A small multi-label audio tagger, trained from scratch.
Model: arch vit, norm rmsnorm, activation gelu, layers 16, width 192.
Data: 184686 training examples, 1.0 epochs.
Rows from block 2 of a small multi-label audio tagger, named by matrix and row number. Rows with one number belong to one neuron. Each number is 128 + 32 x the weight over its row's rms, rounded and kept within 0 to 255. All counts start at 0. Numbers have three digits each.
After each neuron's rows are labels from the 100 clips, of 14976, where the neuron reaches its highest value: "strongest on" is what is common among them. Only what is clearly more common there than usual is listed. The data: single notes of musical instruments (NSynth). In brackets: how many of the 100, against the usual share in percent.
# fc1: MLP up (model.blocks.2.mlp.fc1.weight, 768x192), inputs 128-191
# fc2: MLP down (model.blocks.2.mlp.fc2.weight, 192x768, transposed), outputs 128-191

fc1.707:187120219116114144086184144132053106166113126094111114129150122114087135129125129125163107068205094155118164154105126133119177101150127099087119132111179083117129153101130108128090177135153109
fc2.707:090158112134069112149142050155097166142110096144146150153176151048148132093148117079160125173107145131152128064159108100156081099202150143182145087125111031121172164141114166116127115097132150
strongest on: organ (30 vs 11.8); pitch class C (28 vs 9.1)

fc1.516:129139068110119090174150109113156092111134099120166120061130112123122109088172097138110162169122178134140193077105144132130076131127150172163163087203128137111145134111078157103118139141185106
fc2.516:126156134137114135109149095144155122122123153129100115200093172196113122077126135178121128165130119087131081187185154159155160165188099142157112106114119174157161150135159118143165055144193143
strongest on: acoustic (60 vs 32.5); octave 4 (48 vs 17.2)

fc1.369:106139107107144148122149117092142133163049109139107141117118144087149146117082133195186134172114098147109116151138120120150164059100106094151129117136086195124120126099066102125168103130091097
fc2.369:100194158122117084187108122105136153085156085154168128113181105179154090136126080100157126137145078149121135103130130154120101170133143117127174150136138114104117155132125171157059112105108191
strongest on: pitch class D# (45 vs 8.3); octave 7 (44 vs 7.9); note: D#7 (43 vs 0.7); instrument family: mallet (32 vs 10.8)

fc1.442:078082124144170104092075135082126147130163180123118117170098125193154144126056081116198145071143109126180141071127155146138161114086129134094151108163139053116127115136075206112107145116100156
fc2.442:165123135105107144088122110174116158136171144147127110165113155127148136142116177141112109184102123124064131128126164155169099110160146122199102180134145144156131112116178092103141121128110098
strongest on: octave 4 (65 vs 17.2); pitch class G (34 vs 7.8); pitch class: F# (31 vs 7.7); note: G4 (28 vs 1.4)

fc1.765:107155118110106098112100122120177188125124130099151151155068172153106126176126116173101079110128157143161168141102117145092130170136084180116133133116187120017160103127153182170153160118094161
fc2.765:157152072158128113190069167112125088167135109127088116130177134167078147126069137182122154209115114139105110107156120149110159138156141125186146135152062106168118161083128114091159164130091087
strongest on: pitch class F# (84 vs 7.7); octave 6 (58 vs 11.7); note: F#6 (53 vs 0.9); note: F#5 (31 vs 1.2)

fc1.672:122147149171107139147143142096082100079110081116131156111144080139192096180182122189099179076161131130056091123133139147095114154093148148158147135134107130119104126161155139153162141050168135
fc2.672:117100067100172071147127161083160142138148143136170206094162118095078135137190153172168144138138125161118125142094118165090101165179157126144102109111175099090122165096135088128134133124137145
strongest on: octave 3 (81 vs 17); pitch class G# (75 vs 8.2); note: G#3 (72 vs 1.4)

fc1.207:160140104106138132098165074149120046121137166122149153135131154103084065111142079163144114126135111123114112119113134134095131140167116136211101111155125132104105169125121112126082132029119084
fc2.207:076126143082155116154124159078212111169162040082178113096133113105188178092099108113157135127074147134129130112104130101116154153122110119086168139125150139123082193132152114092218111155145112
strongest on: acoustic (68 vs 32.5); octave 5 (36 vs 16.2); string (29 vs 6.4)

fc1.405:074102093166153136157102189089113102100146122142171117162132094085090171132116142168111131156207166094086071128095108118050139113081152126142143169107127166173179176130196096148103097118149064
fc2.405:147087151162107170206171125158115173172114139177133136084089089143107145145069124098142081095135194093127136155188139096181159149154147141099105135164086068096151103053086102159108134117105151
strongest on: octave 3 (61 vs 17); pitch class G# (49 vs 8.2); note: G#3 (45 vs 1.4); pitch class: A (27 vs 8.7)

fc1.318:132129078144146093138092119186099101082124145142123129126143125145158164086070097134138153114195092132110141083180124103145156131137114100087104108179155112183127119069166118133105088081139104
fc2.318:115153104126156096133090108127124129177106111178147151143071175167122131143085111163189099138073095085067119149089125138125047115155171120086206111170127166131140130147071131138144146124131126
strongest on: pitch class B (78 vs 8.6); octave 5 (65 vs 16.2); note: B5 (63 vs 1.3); organ (31 vs 11.8)

fc1.40:124111139112182102156129073051166142144136130098125117166168107161159093103135127086104129137131143121102142112097131108104075089142180171169166160162114090107157097091159161074109132119154139
fc2.40:109130106137153122140129180123159100128120201133133126130153123131138189112140121089074137082120107117143173148167140157162097094152103106110174135148126181181176080158107168151169097181118133
strongest on: organ (99 vs 11.8); electronic (99 vs 36.4); octave 1 (60 vs 12.1)

fc1.438:172090169135169156099107112112159087105116194138131114140101119111086197160101125135136124119081111137140116125145131080144132094083105090114139135192120119163134120157094164085080131094072084
fc2.438:154149100081081136145156154178104146147105098196107065134078119118171075081137124108128125093169109141117149174113093105124093157172116174179079117076137114173090183105126117168151112187157170
strongest on: acoustic (95 vs 32.5); string (51 vs 6.4); brass (33 vs 5.6)

fc1.355:159137213121148098139072169131123134106131110057086128137126151124115143118195071109162139176095144058137166163159141135178149142111147122124153120137116081111070110163112078165122136134167159
fc2.355:151060108120077165148096141145171128149150132164149138151053094129129165151116147127139110074182126189133146100104189098142139126168105129142146118102151145094146122082142135113112096129134161
strongest on: pitch class D# (85 vs 8.3); octave 4 (85 vs 17.2); note: D#4 (82 vs 1.5)

fc1.415:117135089114143093122103117098161137153132113097139218165120120134135095200139130199102093129130089149055118113105128089082087094089146149140098102129128160128151110169098110125108177112106119
fc2.415:124101095169069097106116158118154073134091100116135198126119110143181144118171180135154144082135118104198159123133130124164117126150122080102066095182134156096095120111058104129117131119101077
strongest on: octave 5 (50 vs 16.2); mallet (43 vs 10.8); pitch class B (33 vs 8.6); note: B5 (31 vs 1.3)

fc1.380:125104130105157102120097112106166143153167125139156119148065145059154131118086124139166068201151153151137128156102173173149189140093059124123121159122153129084081121119025060171116169120131121
fc2.380:163125129158152115186107112121125137099090119106141110118125173129131100082122147122123107092124124076079165133168146167151128078156123147112192101121118115167132170149176161111090168166120085
strongest on: bass (51 vs 21.8)

fc1.579:085136145151150219107196154132109100124146156094132208126190146139125059120112181113135135145104089132128162116105162090176163110105165172145136121073145156171087152150138129166115134080152110
fc2.579:152153129057150135181105209071072113162116155132162190163107140081141097067139099133124197093101103070099149107082175153136095142171100099114078103133159172156164102151163109107152139122140173
strongest on: guitar (58 vs 13.1)

fc1.625:116099083115116126125145147062130113187133129139146131113109061065137112215143134141079132121170126097080184151123143067150118155134085126136149121121156195112146126135122144123107116120138088
fc2.625:093160117108094179135123125095159114200122118111139205131097163206122133084140138131148133155108144097198118093156125124124097120094180129126162108130108115118113112125114086146126101121103192
strongest on: pitch class B (44 vs 8.6); note: B5 (41 vs 1.3); octave 7 (34 vs 7.9); pitch class: D (31 vs 8.4)

fc1.324:071125113085139142108089124106110152115087133125149190156209126117104101136119159121101136123124081110124149160108125126136137102193184161148113115173148092141126094187176144198133141166164082
fc2.324:141130150100129148146146117203175114096109109151128095111123091154108163135167111166105137078155171100153096085084103135097142179138179081140137161175141107163114149104085150117157143046172098
strongest on: pitch class C (60 vs 9.1); octave 6 (56 vs 11.7); note: C6 (47 vs 1.2)

fc1.212:193123157116088147064143153148132122123132129140146131105123067128166202128150143090101135064131114140009119128133107107105161119108165099154160144179095158159100128157100073110082130134181175
fc2.212:136077069181148135102154112115140139128099112098165121132153081123156042116144168137062170108202121121150119166120119086121154126115112155155129155135188105116169140137161137165150137153113130
strongest on: octave 3 (84 vs 17); pitch class F (75 vs 8.1); note: F3 (65 vs 1.4)

fc1.34:127127140130107081142155109132077143103162086157150128143148111153069144084157109121157182132139121166144109126113135131143093152180121128073156156094147158116237120114128119114131112181134151
fc2.34:117095153134167153132137127142101108142143119078163111102109148141137110190120126141129125170148144162105142105155084143131122109134137120128169133143096097136110034075178117145125103120107194
strongest on: synthetic (66 vs 31.1); bass (55 vs 21.8)

fc1.46:076110087133132187083163130126125105121113139205146153133130153091128148122150098118099062098134115139148128113085126113114116123121189053187119108107082142106037122124172107159129129156166150
fc2.46:093089110102147061189110156123177117096065141072182115130183113109162122142137102101178174133117150189154108141109140151097140116070096157170110114124106065097133146088090151134083166161119175
strongest on: octave 3 (51 vs 17); pitch class B (47 vs 8.6); pitch class: A# (35 vs 8.7); note: A#3 (32 vs 1.5)

fc1.481:085132123153155170119062066105145114103121124153079133216160114130109151141107155129137166075112106097148134111158140195075097132144090123123140090165179106083078172153124071106138126132122084
fc2.481:126057113086102117081102120117136058129110125128090132123135087134147134121146148142116139071138141181144184140154127089085137174135135179121086161123208094171158088118125100128092125138172086
strongest on: bass (46 vs 21.8); octave 5 (43 vs 16.2)

fc1.327:101095099112164064159127078126108144177108166102145140146091137130083118111137105151132076137121106122044135176082116180159133125144075156111072141157118185152137136182132125099177096161147144
fc2.327:178115154087147154137149136115126155100120088108089085140136125148121093141121154164118129169162095106152161211100090115137173125082113168170100126180096109141135121134121114114110090132161095
strongest on: octave 4 (55 vs 17.2); pitch class C# (53 vs 8.3); note: C#4 (35 vs 1.5)

fc1.120:114065120180082092113082156086110092117090088112114141126133167131085097115154146149103130109186051182134230131138166101190117135167210140130112158131155150138140103141143113115160173149141147
fc2.120:102132141135144122158177147120116165157171085153143081146132144200182130132182082134178135160161143119139104080130133118176109082077128149149110092128084137124136142083088181098153124123132164
strongest on: pitch class D# (28 vs 8.3)

fc1.692:142147159171102113116117137188172081120199160115145107136121167094113079149113027106058130151121091102154144117102190100112142145107106143178148117173115085160158088100102135134136129120158143
fc2.692:128160060113135112110118117159098189189153179122203089139132138121133139081155097108176085161101140129193122128114109121110129129148154142143114056099103218177097088125074129127158132120110143
strongest on: mallet (37 vs 10.8); octave 5 (36 vs 16.2); octave 6 (35 vs 11.7); pitch class F (28 vs 8.1)

fc1.402:130157137118154150123101161165131162089156062196139118153126107170089124138110134112148063091104191149122215120116093131154122223091134064167107139154151055110147066150084133150084123099149128
fc2.402:149106123132141097167126130137134124134157139117127035089148084130120094104087134124126133103160182101105072167146170092128087148132178064115133124118116117104112148118097132118158156170069123
strongest on: pitch class C# (52 vs 8.3); note: C#4 (44 vs 1.5); pitch class: C (44 vs 9.1); note: C5 (43 vs 1.4)

fc1.631:159140153113099083193125085099128164135104094171088137159080102112155117155192140188104091181125058130114179127125147112084143154113174174152141167083152143140149127130086162150171174118131102
fc2.631:144140148089134105188109161130088082162141155144146214098191127104125134107066110130101152102176138137101096141124142140173114120149064049153136108119111105138108122116075129144076081163063115
strongest on: organ (66 vs 11.8); pitch class D# (55 vs 8.3); note: D#4 (40 vs 1.5)

fc1.448:153109146182176093100101153079141105114125117198149190155139111145128138207140113159091109116151136137098142175092151144157122116136146110129095108104129142146065152124193102155166090119130115
fc2.448:080148121128148168176059123103160146087058129162075109131154163109185153064146134119138148126113092103119112118125136090142156152154134068131166084151157110137148168134088131110121151157168155
strongest on: synthetic (60 vs 31.1); octave 6 (40 vs 11.7)

fc1.36:169065135060112123098147117111086127096132140074152117070104114098121090060164065164091122094174110152117167117184180090095176114094152110163156146148151154098114079125098166065103106104129071
fc2.36:132138123166067128145150105176083126143149083135154153180104078097168153149117124139106109123104145084076114138120149175129182081183169149122110164114129043124131146078088119181122155087139191
strongest on: octave 6 (32 vs 11.7); pitch class D# (26 vs 8.3)

fc1.556:063121137114110131128122096145093139191176159051091123059070133163195077077112122167092184085114091185127151113143179139136153155184167136192091100093121157114158125163123108177130159127120085
fc2.556:176139168148083126104107145145126097100155092142099129090149106112094188114080080131154146138055184099090108085091150117111148138094104077115075073172105151116099098110041141096133085095130113
strongest on: pitch class D# (67 vs 8.3); note: D#4 (30 vs 1.5)

fc1.713:130176114138110099136127076110099108199105078159134160125114123110053095141091181068153089112209153070132168149106108155139164138149069136117152140140155131125094170123154079169129151147119149
fc2.713:114120133190088155157148165073130129156172108080057098150108152132105193100165150080133120194088145134123140098177132105084137124132180111096106129125132074146084130125201117105180188137116116
strongest on: pitch class C# (28 vs 8.3); octave 6 (28 vs 11.7); pitch class A# (25 vs 8.7)

fc1.642:135084172106119124100122110143128149127126094118139115136137099089115143225071172191099102130195120119174083169125111138170098133195173116124135111143206125122116182137175157056141191110128143
fc2.642:136177124129106081118127149067142151087107128102144135155136086086136125072131174084158098173092153148142155100110084131197117188193130151098121100129129173109078152084115178132145164118135077
strongest on: organ (62 vs 11.8); pitch class C# (32 vs 8.3); note: G6 (26 vs 0.9)

fc1.653:102092124068181099131106136089129161136102093117140176121119158079109134094126136097123071108131115159151124119133159066148111070159148109143081086147106109111127122185096170104121125165133079
fc2.653:113077152106183174108107040175144144122092132167154106089176093133161154136168168100140114106152129155117148104155116138106172167070166161176144177145169078117138125072087081037077114113085189
strongest on: pitch class C (72 vs 9.1); octave 6 (43 vs 11.7); note: C6 (43 vs 1.2); octave 7 (29 vs 7.9)

fc1.298:140142101109130186161174107165202169140107143125097109098157152154085185115156131129085136139128118131109122101145129134135108051090136097086089074139191176079133157106156083072139182155162176
fc2.298:158160111141159099137128138110122096132113102159114099120116135151137175105122153117205049128121148173176144204144110182100137090128196118139142113143128104136151121163118136148130144109164144
strongest on: pitch class C (56 vs 9.1); octave 7 (38 vs 7.9); note: C7 (37 vs 1)

fc1.695:118082120103142127091103140121128077117082135113174108156141067134150135183128087135169150195165132114033140119133160055136122143151122070090126168128170119119143108113104096071098094141150028
fc2.695:149140089170113099099181102121117105131083134155200133092114172094188108156135123135113141095108168120143162156159086087104155156219144175117155133102162076156125136120103154192117088164090129
strongest on: octave 3 (55 vs 17); pitch class G# (43 vs 8.2); note: G#3 (36 vs 1.4)

fc1.189:149146150095178166134100138108109106137126083111155101109135170149079148089134158085138123088139088128127109095110106122098177139144114142140119170171162214155143083100125141179169082150152116
fc2.189:129169146164151114148161094133143132123146092105125085123137146152154108139091097074106141066160118136146084142137122134191096126112151121097122168115155129177180103133117091108075067168113164
strongest on: octave 3 (40 vs 17)

fc1.421:159129102136135112117152131129113143133134147103093155126102154118118100098200119103068133076187103146136182108126102161141095187157171146208140076112126121061058223139100080156142183156091138
fc2.421:147152164110135101144048118058116125101048124141182163067172151142207102168115191082161120149102143168151094126099098142129179087122125135087115127146127137114124172141161128125138086154131157
strongest on: octave 5 (57 vs 16.2); pitch class A (53 vs 8.7); note: A5 (38 vs 1.2)

fc1.475:151164056130104099050100107130144143140073163099144182151170116185171162084093157134154142129101136137082127174133100144126127145174066087079145139169154135115124139166133135174118122124154133
fc2.475:126173107181191127154113113150119102152129098113154152142094156125106116119096112177161101084163107139186130048104112149135120149075161139129123175109156160090135197144131143077135108111155121
strongest on: pitch class B (52 vs 8.6); mallet (48 vs 10.8); octave 7 (47 vs 7.9); note: B7 (45 vs 0.5)

fc1.28:125120156110121090094090149152159123147148126127159176120164090123129133166151118191175174092112124166122140111130174077147131122184113133100107104090151108113198123146108139158110187137157112
fc2.28:100190142071130143069117097108128149122145143135148118093161146140155159145119119148166121125081087055115114097103114127163121080072129131110126138087162086107091118091151106134101123140172065
strongest on: pitch class E (44 vs 8.2); octave 6 (44 vs 11.7); note: E6 (44 vs 0.9); note: F#7 (27 vs 0.6)

fc1.422:092085051183058173122198146143114097119056122123140145091125198124137178137134156122160079107118146126137140141165147052071133114123147113139085118098091146120172154082107103112149132122138143
fc2.422:120080147048207128081130072064165116133135149130151120157143135069122106142117196120138129187121111120085144121090125127143128146104186136170108135123178136134077216086112119062110111106138090
strongest on: pitch class B (27 vs 8.6)

fc1.636:141062154124186142130141086139115126146131103159141174151150099130080091200124105162088070158140115060170216147153160150149162063155123115106132153100145154056106080093109152143153157150097126
fc2.636:160137129114174119167165136149097147098193127100153123174140099114123050081179140084061135139131134122153113146137154184093126091105102156193168078143147095129163100143122170140166128143111156
strongest on: organ (47 vs 11.8); octave 1 (45 vs 12.1)

fc1.234:140159166157138154163159099132115161093130166152148128126092134172076137154094093149125073127122096125160070127118149131061143169131098130119104197165155145112138126191145183111154116160136110
fc2.234:079117112150089173137162157146121171118128186141121112127144089062142113190103146175137112138144154156128185114161119173115103153165133133201075153122092085106155157113107167175160152161148141
strongest on: pitch class F# (71 vs 7.7); octave 5 (70 vs 16.2); note: F#5 (68 vs 1.2)

fc1.252:171072130095080186115089099110122150130123168081137125175081135141143165134173148095138090095120174162166139174125130111065086192135169094123064115204135089142135152167138121123132105128190108
fc2.252:140129114114143151133114101129145137144097121116084116182096121041112133109132100175153167160073122184121103100196148062163170128158090080152103144137105138057087146107193135135113169136150109
strongest on: octave 7 (25 vs 7.9)

fc1.469:107157096109164137112120172119154163150128085139179162149062127156169113107076111148054119098136110114102113118083149137115152143138202126154172189135138136177128122091169151139128205123141131
fc2.469:145109114151125152140056083127070177172162170203100105095128113086122120122093195120059142154122092147143090084158093132105068165141126105108150151120130147134065118095096129147135169118158113
strongest on: mallet (36 vs 10.8); pitch class F# (29 vs 7.7)

fc1.229:104118100116152102181132062162166102100110101098075163172082095091128106147182073135176105134111176088118104133074135131135081188159122148103209139151130144083135112151125141105162154101160146
fc2.229:126159072106137123135067147134101073104094212145144094094169162113124060137147143204107117122120108117169133157125157116135118190122133106142113103090132114100095165134169106107097128135150125
strongest on: pitch class C# (60 vs 8.3); octave 5 (54 vs 16.2); note: C#5 (54 vs 1.4); note: D6 (27 vs 1.1)

fc1.173:175077094118144103127151119101198152122135131131099156102133134155110124137099135102060095119077095143076120049110163193106116133198149173121142136175165089046169100131121086096103157146145109
fc2.173:147155108137159122121154144052154109203113099102137165142165167140152110152209168129120096113194148145128100143122136108146179124084137118164179118126124169116146164169149163147121092082156144
strongest on: pitch class C# (36 vs 8.3); octave 7 (30 vs 7.9); pitch class C (26 vs 9.1)

fc1.129:139151114169215150146187068087040077116077147126089088154157114133133114139154123144148092166098148096132185117131122115159083140100091094079154099154107093162083153112105100107144126144114132
fc2.129:162129152103110126131100125183134127154160141091107152099102118141093149085125095070100213118184095102154164148141144118131121125136126147176146135088101158108140167143144129115064138132144097
strongest on: electronic (63 vs 36.4)

fc1.116:110090130110169088084194162106155077103135103122152165158067137108142043102193130143081136104130149132048139141126136136168109161143156157138198101119097135127142170112154151094125100158100158
fc2.116:114156136075083159194128160155117132154181128101162165166101078125170107123105136066173147111148060147112107058166130152141176115140131066066113131109104097198115117159130095094154127065116135
strongest on: bass (44 vs 21.8); octave 4 (43 vs 17.2); pitch class A# (33 vs 8.7); note: A#4 (25 vs 1.4)

fc1.200:157100118138077204139124160103137174134127113062153113124051109110137201145168093159131093121149155129093127118064100138141154154103092142087125165116118091089117182160088164141165218150105082
fc2.200:125204178160086118170074131132158111128105144179175147124133133105115078146073156170168121154057101093156113040163182095103171116185148118124118140123104131121166178164156143191084155191110153
strongest on: octave 7 (46 vs 7.9); pitch class G# (39 vs 8.2); note: G#7 (35 vs 0.7)

fc1.658:185187186065135141108150168132132087123121180105160167121085187125148128122101079185137148127120108112087088148114055149084151156128095113132133192087108131105142123144127130096113136114084043
fc2.658:124045111078104150163128112125173068142091112151117094112103093126115099136041143123115174139120175147086204146086113112138119101139149132182144145112189061172158108177123167140143109130141137
strongest on: octave 5 (85 vs 16.2)

fc1.620:097142143140168081085168150130128131099103163136159143146128106124139096088180081151146114112123112099118139170157144205178147099095115107120073123151098162114092160165152103109097115137154131
fc2.620:180176101196074108145189141175130187169082134051099096103092127127090085195117155074161096170147123094084122151139159093081166147123102117120159149114168129147128122151156105139091105140099058
strongest on: synthetic (66 vs 31.1)

fc1.665:148152113155095157096145090149130102141099112127131174152125175141110083236115142116170159118070138115118172144138167118070107170100133153104130183136118135105067164125099094124156103092169093
fc2.665:143064136058119071141115152147179111121087178122115112123049074094129141086121088146150149112156134125082078125116107134144146131071128027095110070098169169091169084114118186160151056162151125
strongest on: octave 4 (51 vs 17.2); pitch class G# (46 vs 8.2); note: G#4 (41 vs 1.5); octave 6 (28 vs 11.7)

fc1.251:108120117079089148145158109177164107154123130137097144099132112084158155125203170098112061152137155159147130172111089141184067127159156121177158131160156119053064147151161100072106148126120122
fc2.251:150166152123221147133088097086156154036149109154116107116143137125159146132101081191118166083113161078157077166138198136154117113093171132176153096160098110074220142078110135129191101116099154
strongest on: organ (53 vs 11.8); octave 5 (53 vs 16.2); pitch class F# (37 vs 7.7)

fc1.723:152126158110053179101089117097130154103093113061086131076170131089139151113152104169100096139159092173095162138127159124120191116087057091157121176138181171120141163144143170087123150100116102
fc2.723:148103143120089091135116138158099140130136153184107113178092110126092097166092160109146103202138167149157109117151118120149070069132112156093124162077124093063117128110110049152111103109104145
strongest on: octave 7 (35 vs 7.9); guitar (30 vs 13.1); vocal (27 vs 4.7)

fc1.446:230099113131128081073177120160146117131145113144127125080099126113177146125143065152125138162142124094136139130148137090136176151118108125098149183123143137132118103092144177137093161155168155
fc2.446:076139154179075155186116161077068117090133181124177091130126128120102182088150044140192148068077090120134148156134121120124130078134158150111142179145149139143095041117159112088116104107124119
strongest on: pitch class C (39 vs 9.1)

fc1.712:141097114146123113107130147148081083143127114122134128100127053130096149169129104146160111150098117131045123162194128047094112087123183135141069076127118076132162130175135118132179147124128146
fc2.712:137180140120154093117166127145118114140159137124118077062118158112142123102130151117151148143140159126125129106190105138130165112049106134064203121148145123132144056131139121194082116115143108
strongest on: octave 4 (65 vs 17.2); instrument family: keyboard (46 vs 15.5); pitch class F# (41 vs 7.7); note: F#4 (35 vs 1.4)

fc1.365:112098104105199098133133143165129159089096123104114194178172127147148144127109176147123161170148059160154099146116116177128102144175120121134180138122175130143128089212066152107153122185126119
fc2.365:150094149089148119133109146076200152102088092123076093102166133165160159103158147134100117184170138134110148127204207102126090091162098087086079152145118165140145116167130109142134113142117098
strongest on: octave 7 (39 vs 7.9)

fc1.506:136125122172149156124131052162158161096136179151123118094105155098123144110133096153110113180119150152172165140121079144113102127129128109219121201172095120169114110070087179159103115077155072
fc2.506:066121103127160085184075120125140137127167171059119124126144131187153146142137150145143103114203099126169131146132091118066150112179080147090092091093154168108101104131105138136137086166167099
strongest on: acoustic (82 vs 32.5); string (77 vs 6.4); octave 6 (55 vs 11.7)

fc1.6:159102128153175084088188060144145122065090153136073142122117156129131140156161110167187148187124154145035148144104096107139091135093071192123166086134131119088147164166127146123157099186106161
fc2.6:147160146103075135158120119104104073127173130159138045125170088112072113137122153123057102137176117102077165103091143185107132158100113151128132144115104147124086133080042090129137118107138139
strongest on: pitch class C# (74 vs 8.3); octave 4 (54 vs 17.2); note: C#4 (49 vs 1.5)

fc1.343:172146170112209186099106074136094140106172178104167148101118157152127139098142145150191117153096144097209110133127120151080151098147201176160136137150142092137115185169082121063131130097113116
fc2.343:054135104186132104124115140178165118106116114154115077117154178126101134161138111128162099144111123102170159140097126123170133131131132085109098098143107200048129082161095135106164102134085167
strongest on: octave 7 (46 vs 7.9); pitch class C# (33 vs 8.3); octave 6 (28 vs 11.7)

fc1.484:142069123102167111105117122137130135156111155152117136063073095057171121104112126167161125109166142177139177128181195119147194166112135102149099131140175079099134104154173122155130093178122060
fc2.484:152140152114110101136118158103167129162211109169167177140123166134113140169130143161117121112121118115096109161150136163126132058169160212141126159144112120093130125116119119068135114125177120
strongest on: guitar (50 vs 13.1)

fc1.745:131097126120138167146114061184183097119077104113112114116097189145124107196130110175137147091152155160122205153163121123122157108097157109125141127091139176125111102187132141092084143089129120
fc2.745:156144108131127163049103129120105117103141206165123184152144053162151139080181149146138178103074196101078078152135107138163097168178096117111142074165155092163139110091135143143139085160113104
strongest on: pitch class C# (35 vs 8.3); octave 6 (28 vs 11.7); note: C#6 (25 vs 1.1)

fc1.543:113153151179164107189113093117122110118096137122133116171098170086067095147145132163161165102203196144180194147146123154102154148158123091134144058140145170091167124084161126129127057138162144
fc2.543:088073068135113149163168091088107135078159096131195176117145093136177169088090095091114070183139094153145159108103119069120060181169134128158091161099165171175091137107156041138115104083116137
strongest on: electronic (86 vs 36.4); organ (59 vs 11.8)

fc1.31:174161140190180102122132062149109130071164168149117122048146115084123142128109135124144102170128120107102146091142173147099176157092067167137139149122117153126153089135125088078112146186125040
fc2.31:096153136062058135148164110133086105111105163119177092123108121105121104132111113146133172116154151174086111089166127124096103077107151101115058090151190147112090120120140110137145117094160114
strongest on: pitch class C (31 vs 9.1)

fc1.384:120140143138145137112138130174137099174130137164149109125158147082161100140134164131121144137112114147119132083105135149118129181125134100119150083136161105065131183142166137091146174139165112
fc2.384:140163113124095111116089161111110093098118131095165118060070137181073140167103142176122123101115128181112097118099106131135113135138170098129092171160105120144139168056093141145104139038104089
strongest on: pitch class F (81 vs 8.1); octave 6 (77 vs 11.7); note: F6 (76 vs 1)

fc1.375:147098133155077133082103154162154092118131068135103102148150150119160161134171155163077154143116068124137094135151148137113130139139115145136144123090126070103180148144115147131128211130055075
fc2.375:136179091082149140178102061094149202066102149147139148115180129197187140103153116121182104133121120127153147175099104109124170187101211155157157144128121094104085117099150146123164122123114100
strongest on: octave 6 (85 vs 11.7); pitch class D# (70 vs 8.3); note: D#6 (68 vs 1.1)

fc1.201:112079138088135081118121078162099132108196110118116081145061150136166116086149088163085138191142112081162186170153153151095191109128096103152106103123145199064108193171137110114148146134142092
fc2.201:157115106125109162142185166099126135119129137137142169085122165143099163125133139179073105167154185207144163131112151121110165069137098183146148114143170078158181115134130064140120067109151145
strongest on: octave 7 (34 vs 7.9); octave 6 (32 vs 11.7)

fc1.228:103129170098140127099080103172140148131083098173164166127117127125117142164125129202175158136129140084111145174092194078116125162183091150104137082156149070129128165181107061124105144096098141
fc2.228:086124102170130122102096102134090115119210102160110086059169105152172149104120131105124151069141182163115123140149086115089059149124108128119106183148115105119082139166085077152118138112112084
strongest on: pitch class F# (28 vs 7.7)

fc1.17:175128088166156073102133077111151122123139136146194158136151092168171139126125107144116093133159134197079114097167119136131112148106108130151100117136118181078111104118120076176105108099105117
fc2.17:109201117092106152161158147151131117130133131178149117123101178158116121123088148158104143124090121132119139129108118119129152144141163140063163113156186182119149126151111173165181146149187176
strongest on: pitch class B (60 vs 8.6); octave 5 (52 vs 16.2); note: B5 (43 vs 1.3)

fc1.68:083069140158152154137161158091136129092106093086083052121095120152110111150206162124081155107108157174135127137105144125160124093144138125128170114145136128120096119167108074119217182173144149
fc2.68:178180173159125113121059099105088108155100109112169215116165140119166128134159121095092159122108116131114158157152154145191065137167103138113071105130157153133136131096158169125101168092119102
strongest on: pitch class F (68 vs 8.1); octave 5 (61 vs 16.2); note: F5 (57 vs 1.4)

fc1.168:070155091138140115125110146146134139115115160208138083124136139144132138129108136128134168093088132115140157108150085072087135116101147099136125094110095182098113231155106105074131191157200143
fc2.168:165083125093116147143168132123075169082121143154147122103138138114094112091052122216175100178069128193096124109101185153143097087071168099123198134152120075144157140115142202164151110157122175
strongest on: pitch class C (39 vs 9.1); octave 7 (35 vs 7.9); mallet (34 vs 10.8); note: C7 (32 vs 1)

fc1.157:162140112157121097136124162153096104186198133123129118167112057079078108102111112144095145100150072135121115181154164077152106157121103175187073132118130109123186116114113060091109091094147151
fc2.157:149174171126142093117133058148149162179164150111122126131110113123079202103183096191157152132171147186157084140135134109180107133070119132092072102168098086117101147163160110131118078102168107
strongest on: acoustic (84 vs 32.5); brass (53 vs 5.6); octave 3 (43 vs 17)

fc1.227:109153178151024055176127146129136113148144145136114145116156143119087177095179146192099114173160128147193190116159130113142130130112119111084117133059085105158157137118095081076163150157102132
fc2.227:115103093118204150153163062164091144098135109119139152147132133186172137153019145094079160093154169164056131141063107140128130097103156151179124133165149151140149140137111125123154140120115087
strongest on: pitch class E (37 vs 8.2)

fc1.501:128116155130097107090073150044185089160165142111109093134163083122102207163128152141134148075150104055091134143079104085154181155124090176169167161099122065099150141119095113116121133069178161
fc2.501:163116148135137169154179084072149164119155120153137111122132118179181161149142129120189102150107149153140088101152125122114136093191141102130095153161115109059108052061121098144143142142162157
strongest on: pitch class E (78 vs 8.2); octave 4 (76 vs 17.2); note: E4 (76 vs 1.4)

fc1.606:097182120115096137142104145133128131078199147195130157140166092097107129177122141077066128145181086094079063090149125117128135058114125180128218111175156144108149138086145121104137125149158133
fc2.606:149098160127162147132161105130133116122052102147097136143079116112163167095110146137172177144102165156103187162128139185177068143097153118142057138147090113165099102134106167143058096133115119
strongest on: pitch class B (48 vs 8.6); octave 4 (45 vs 17.2); note: B4 (39 vs 1.4)

fc1.325:127089148083106092140137202081166135168138135090117206114127101076115081100131136195160163137111088127063133177107153159137143086149106127138177126084146093140115135124100086179099174119078155
fc2.325:121184117155140107138082121178108061163068154124116101081160217126139173124148097098136066146160081118129141184107122131106185181145069113136166095147096158140124147101170096099067150083168131
strongest on: synthetic (62 vs 31.1); octave 6 (35 vs 11.7); vocal (29 vs 4.7); octave 7 (28 vs 7.9)

fc1.26:126100107068143107129145177128096149098107051122160146177139079096093123168170138120129089111170129150063122136136135139175167140122119138175057158178116152112123153147157118097137163107044188
fc2.26:115101162127143168055106110131114154121152164135129123124111121114203073152151086124143067104129118071207146122135070109100164146170196094158176137064089095120152111124151128122185113141092112
strongest on: acoustic (61 vs 32.5); octave 2 (41 vs 14.2)

fc1.198:133101165135117071140068099131132090154112057141141114097086112166094130112144087133119164080139124099156170195103143114095147099155079144131185194125148124127114125093106102124176120128148077
fc2.198:115208135107112130165145119112090121142149140066133131150191097139142136128093150122115154115097149122129091094121096148129105129144116091110126159105195042128135147133095093160112189120139111
strongest on: pitch class F# (49 vs 7.7); octave 6 (42 vs 11.7)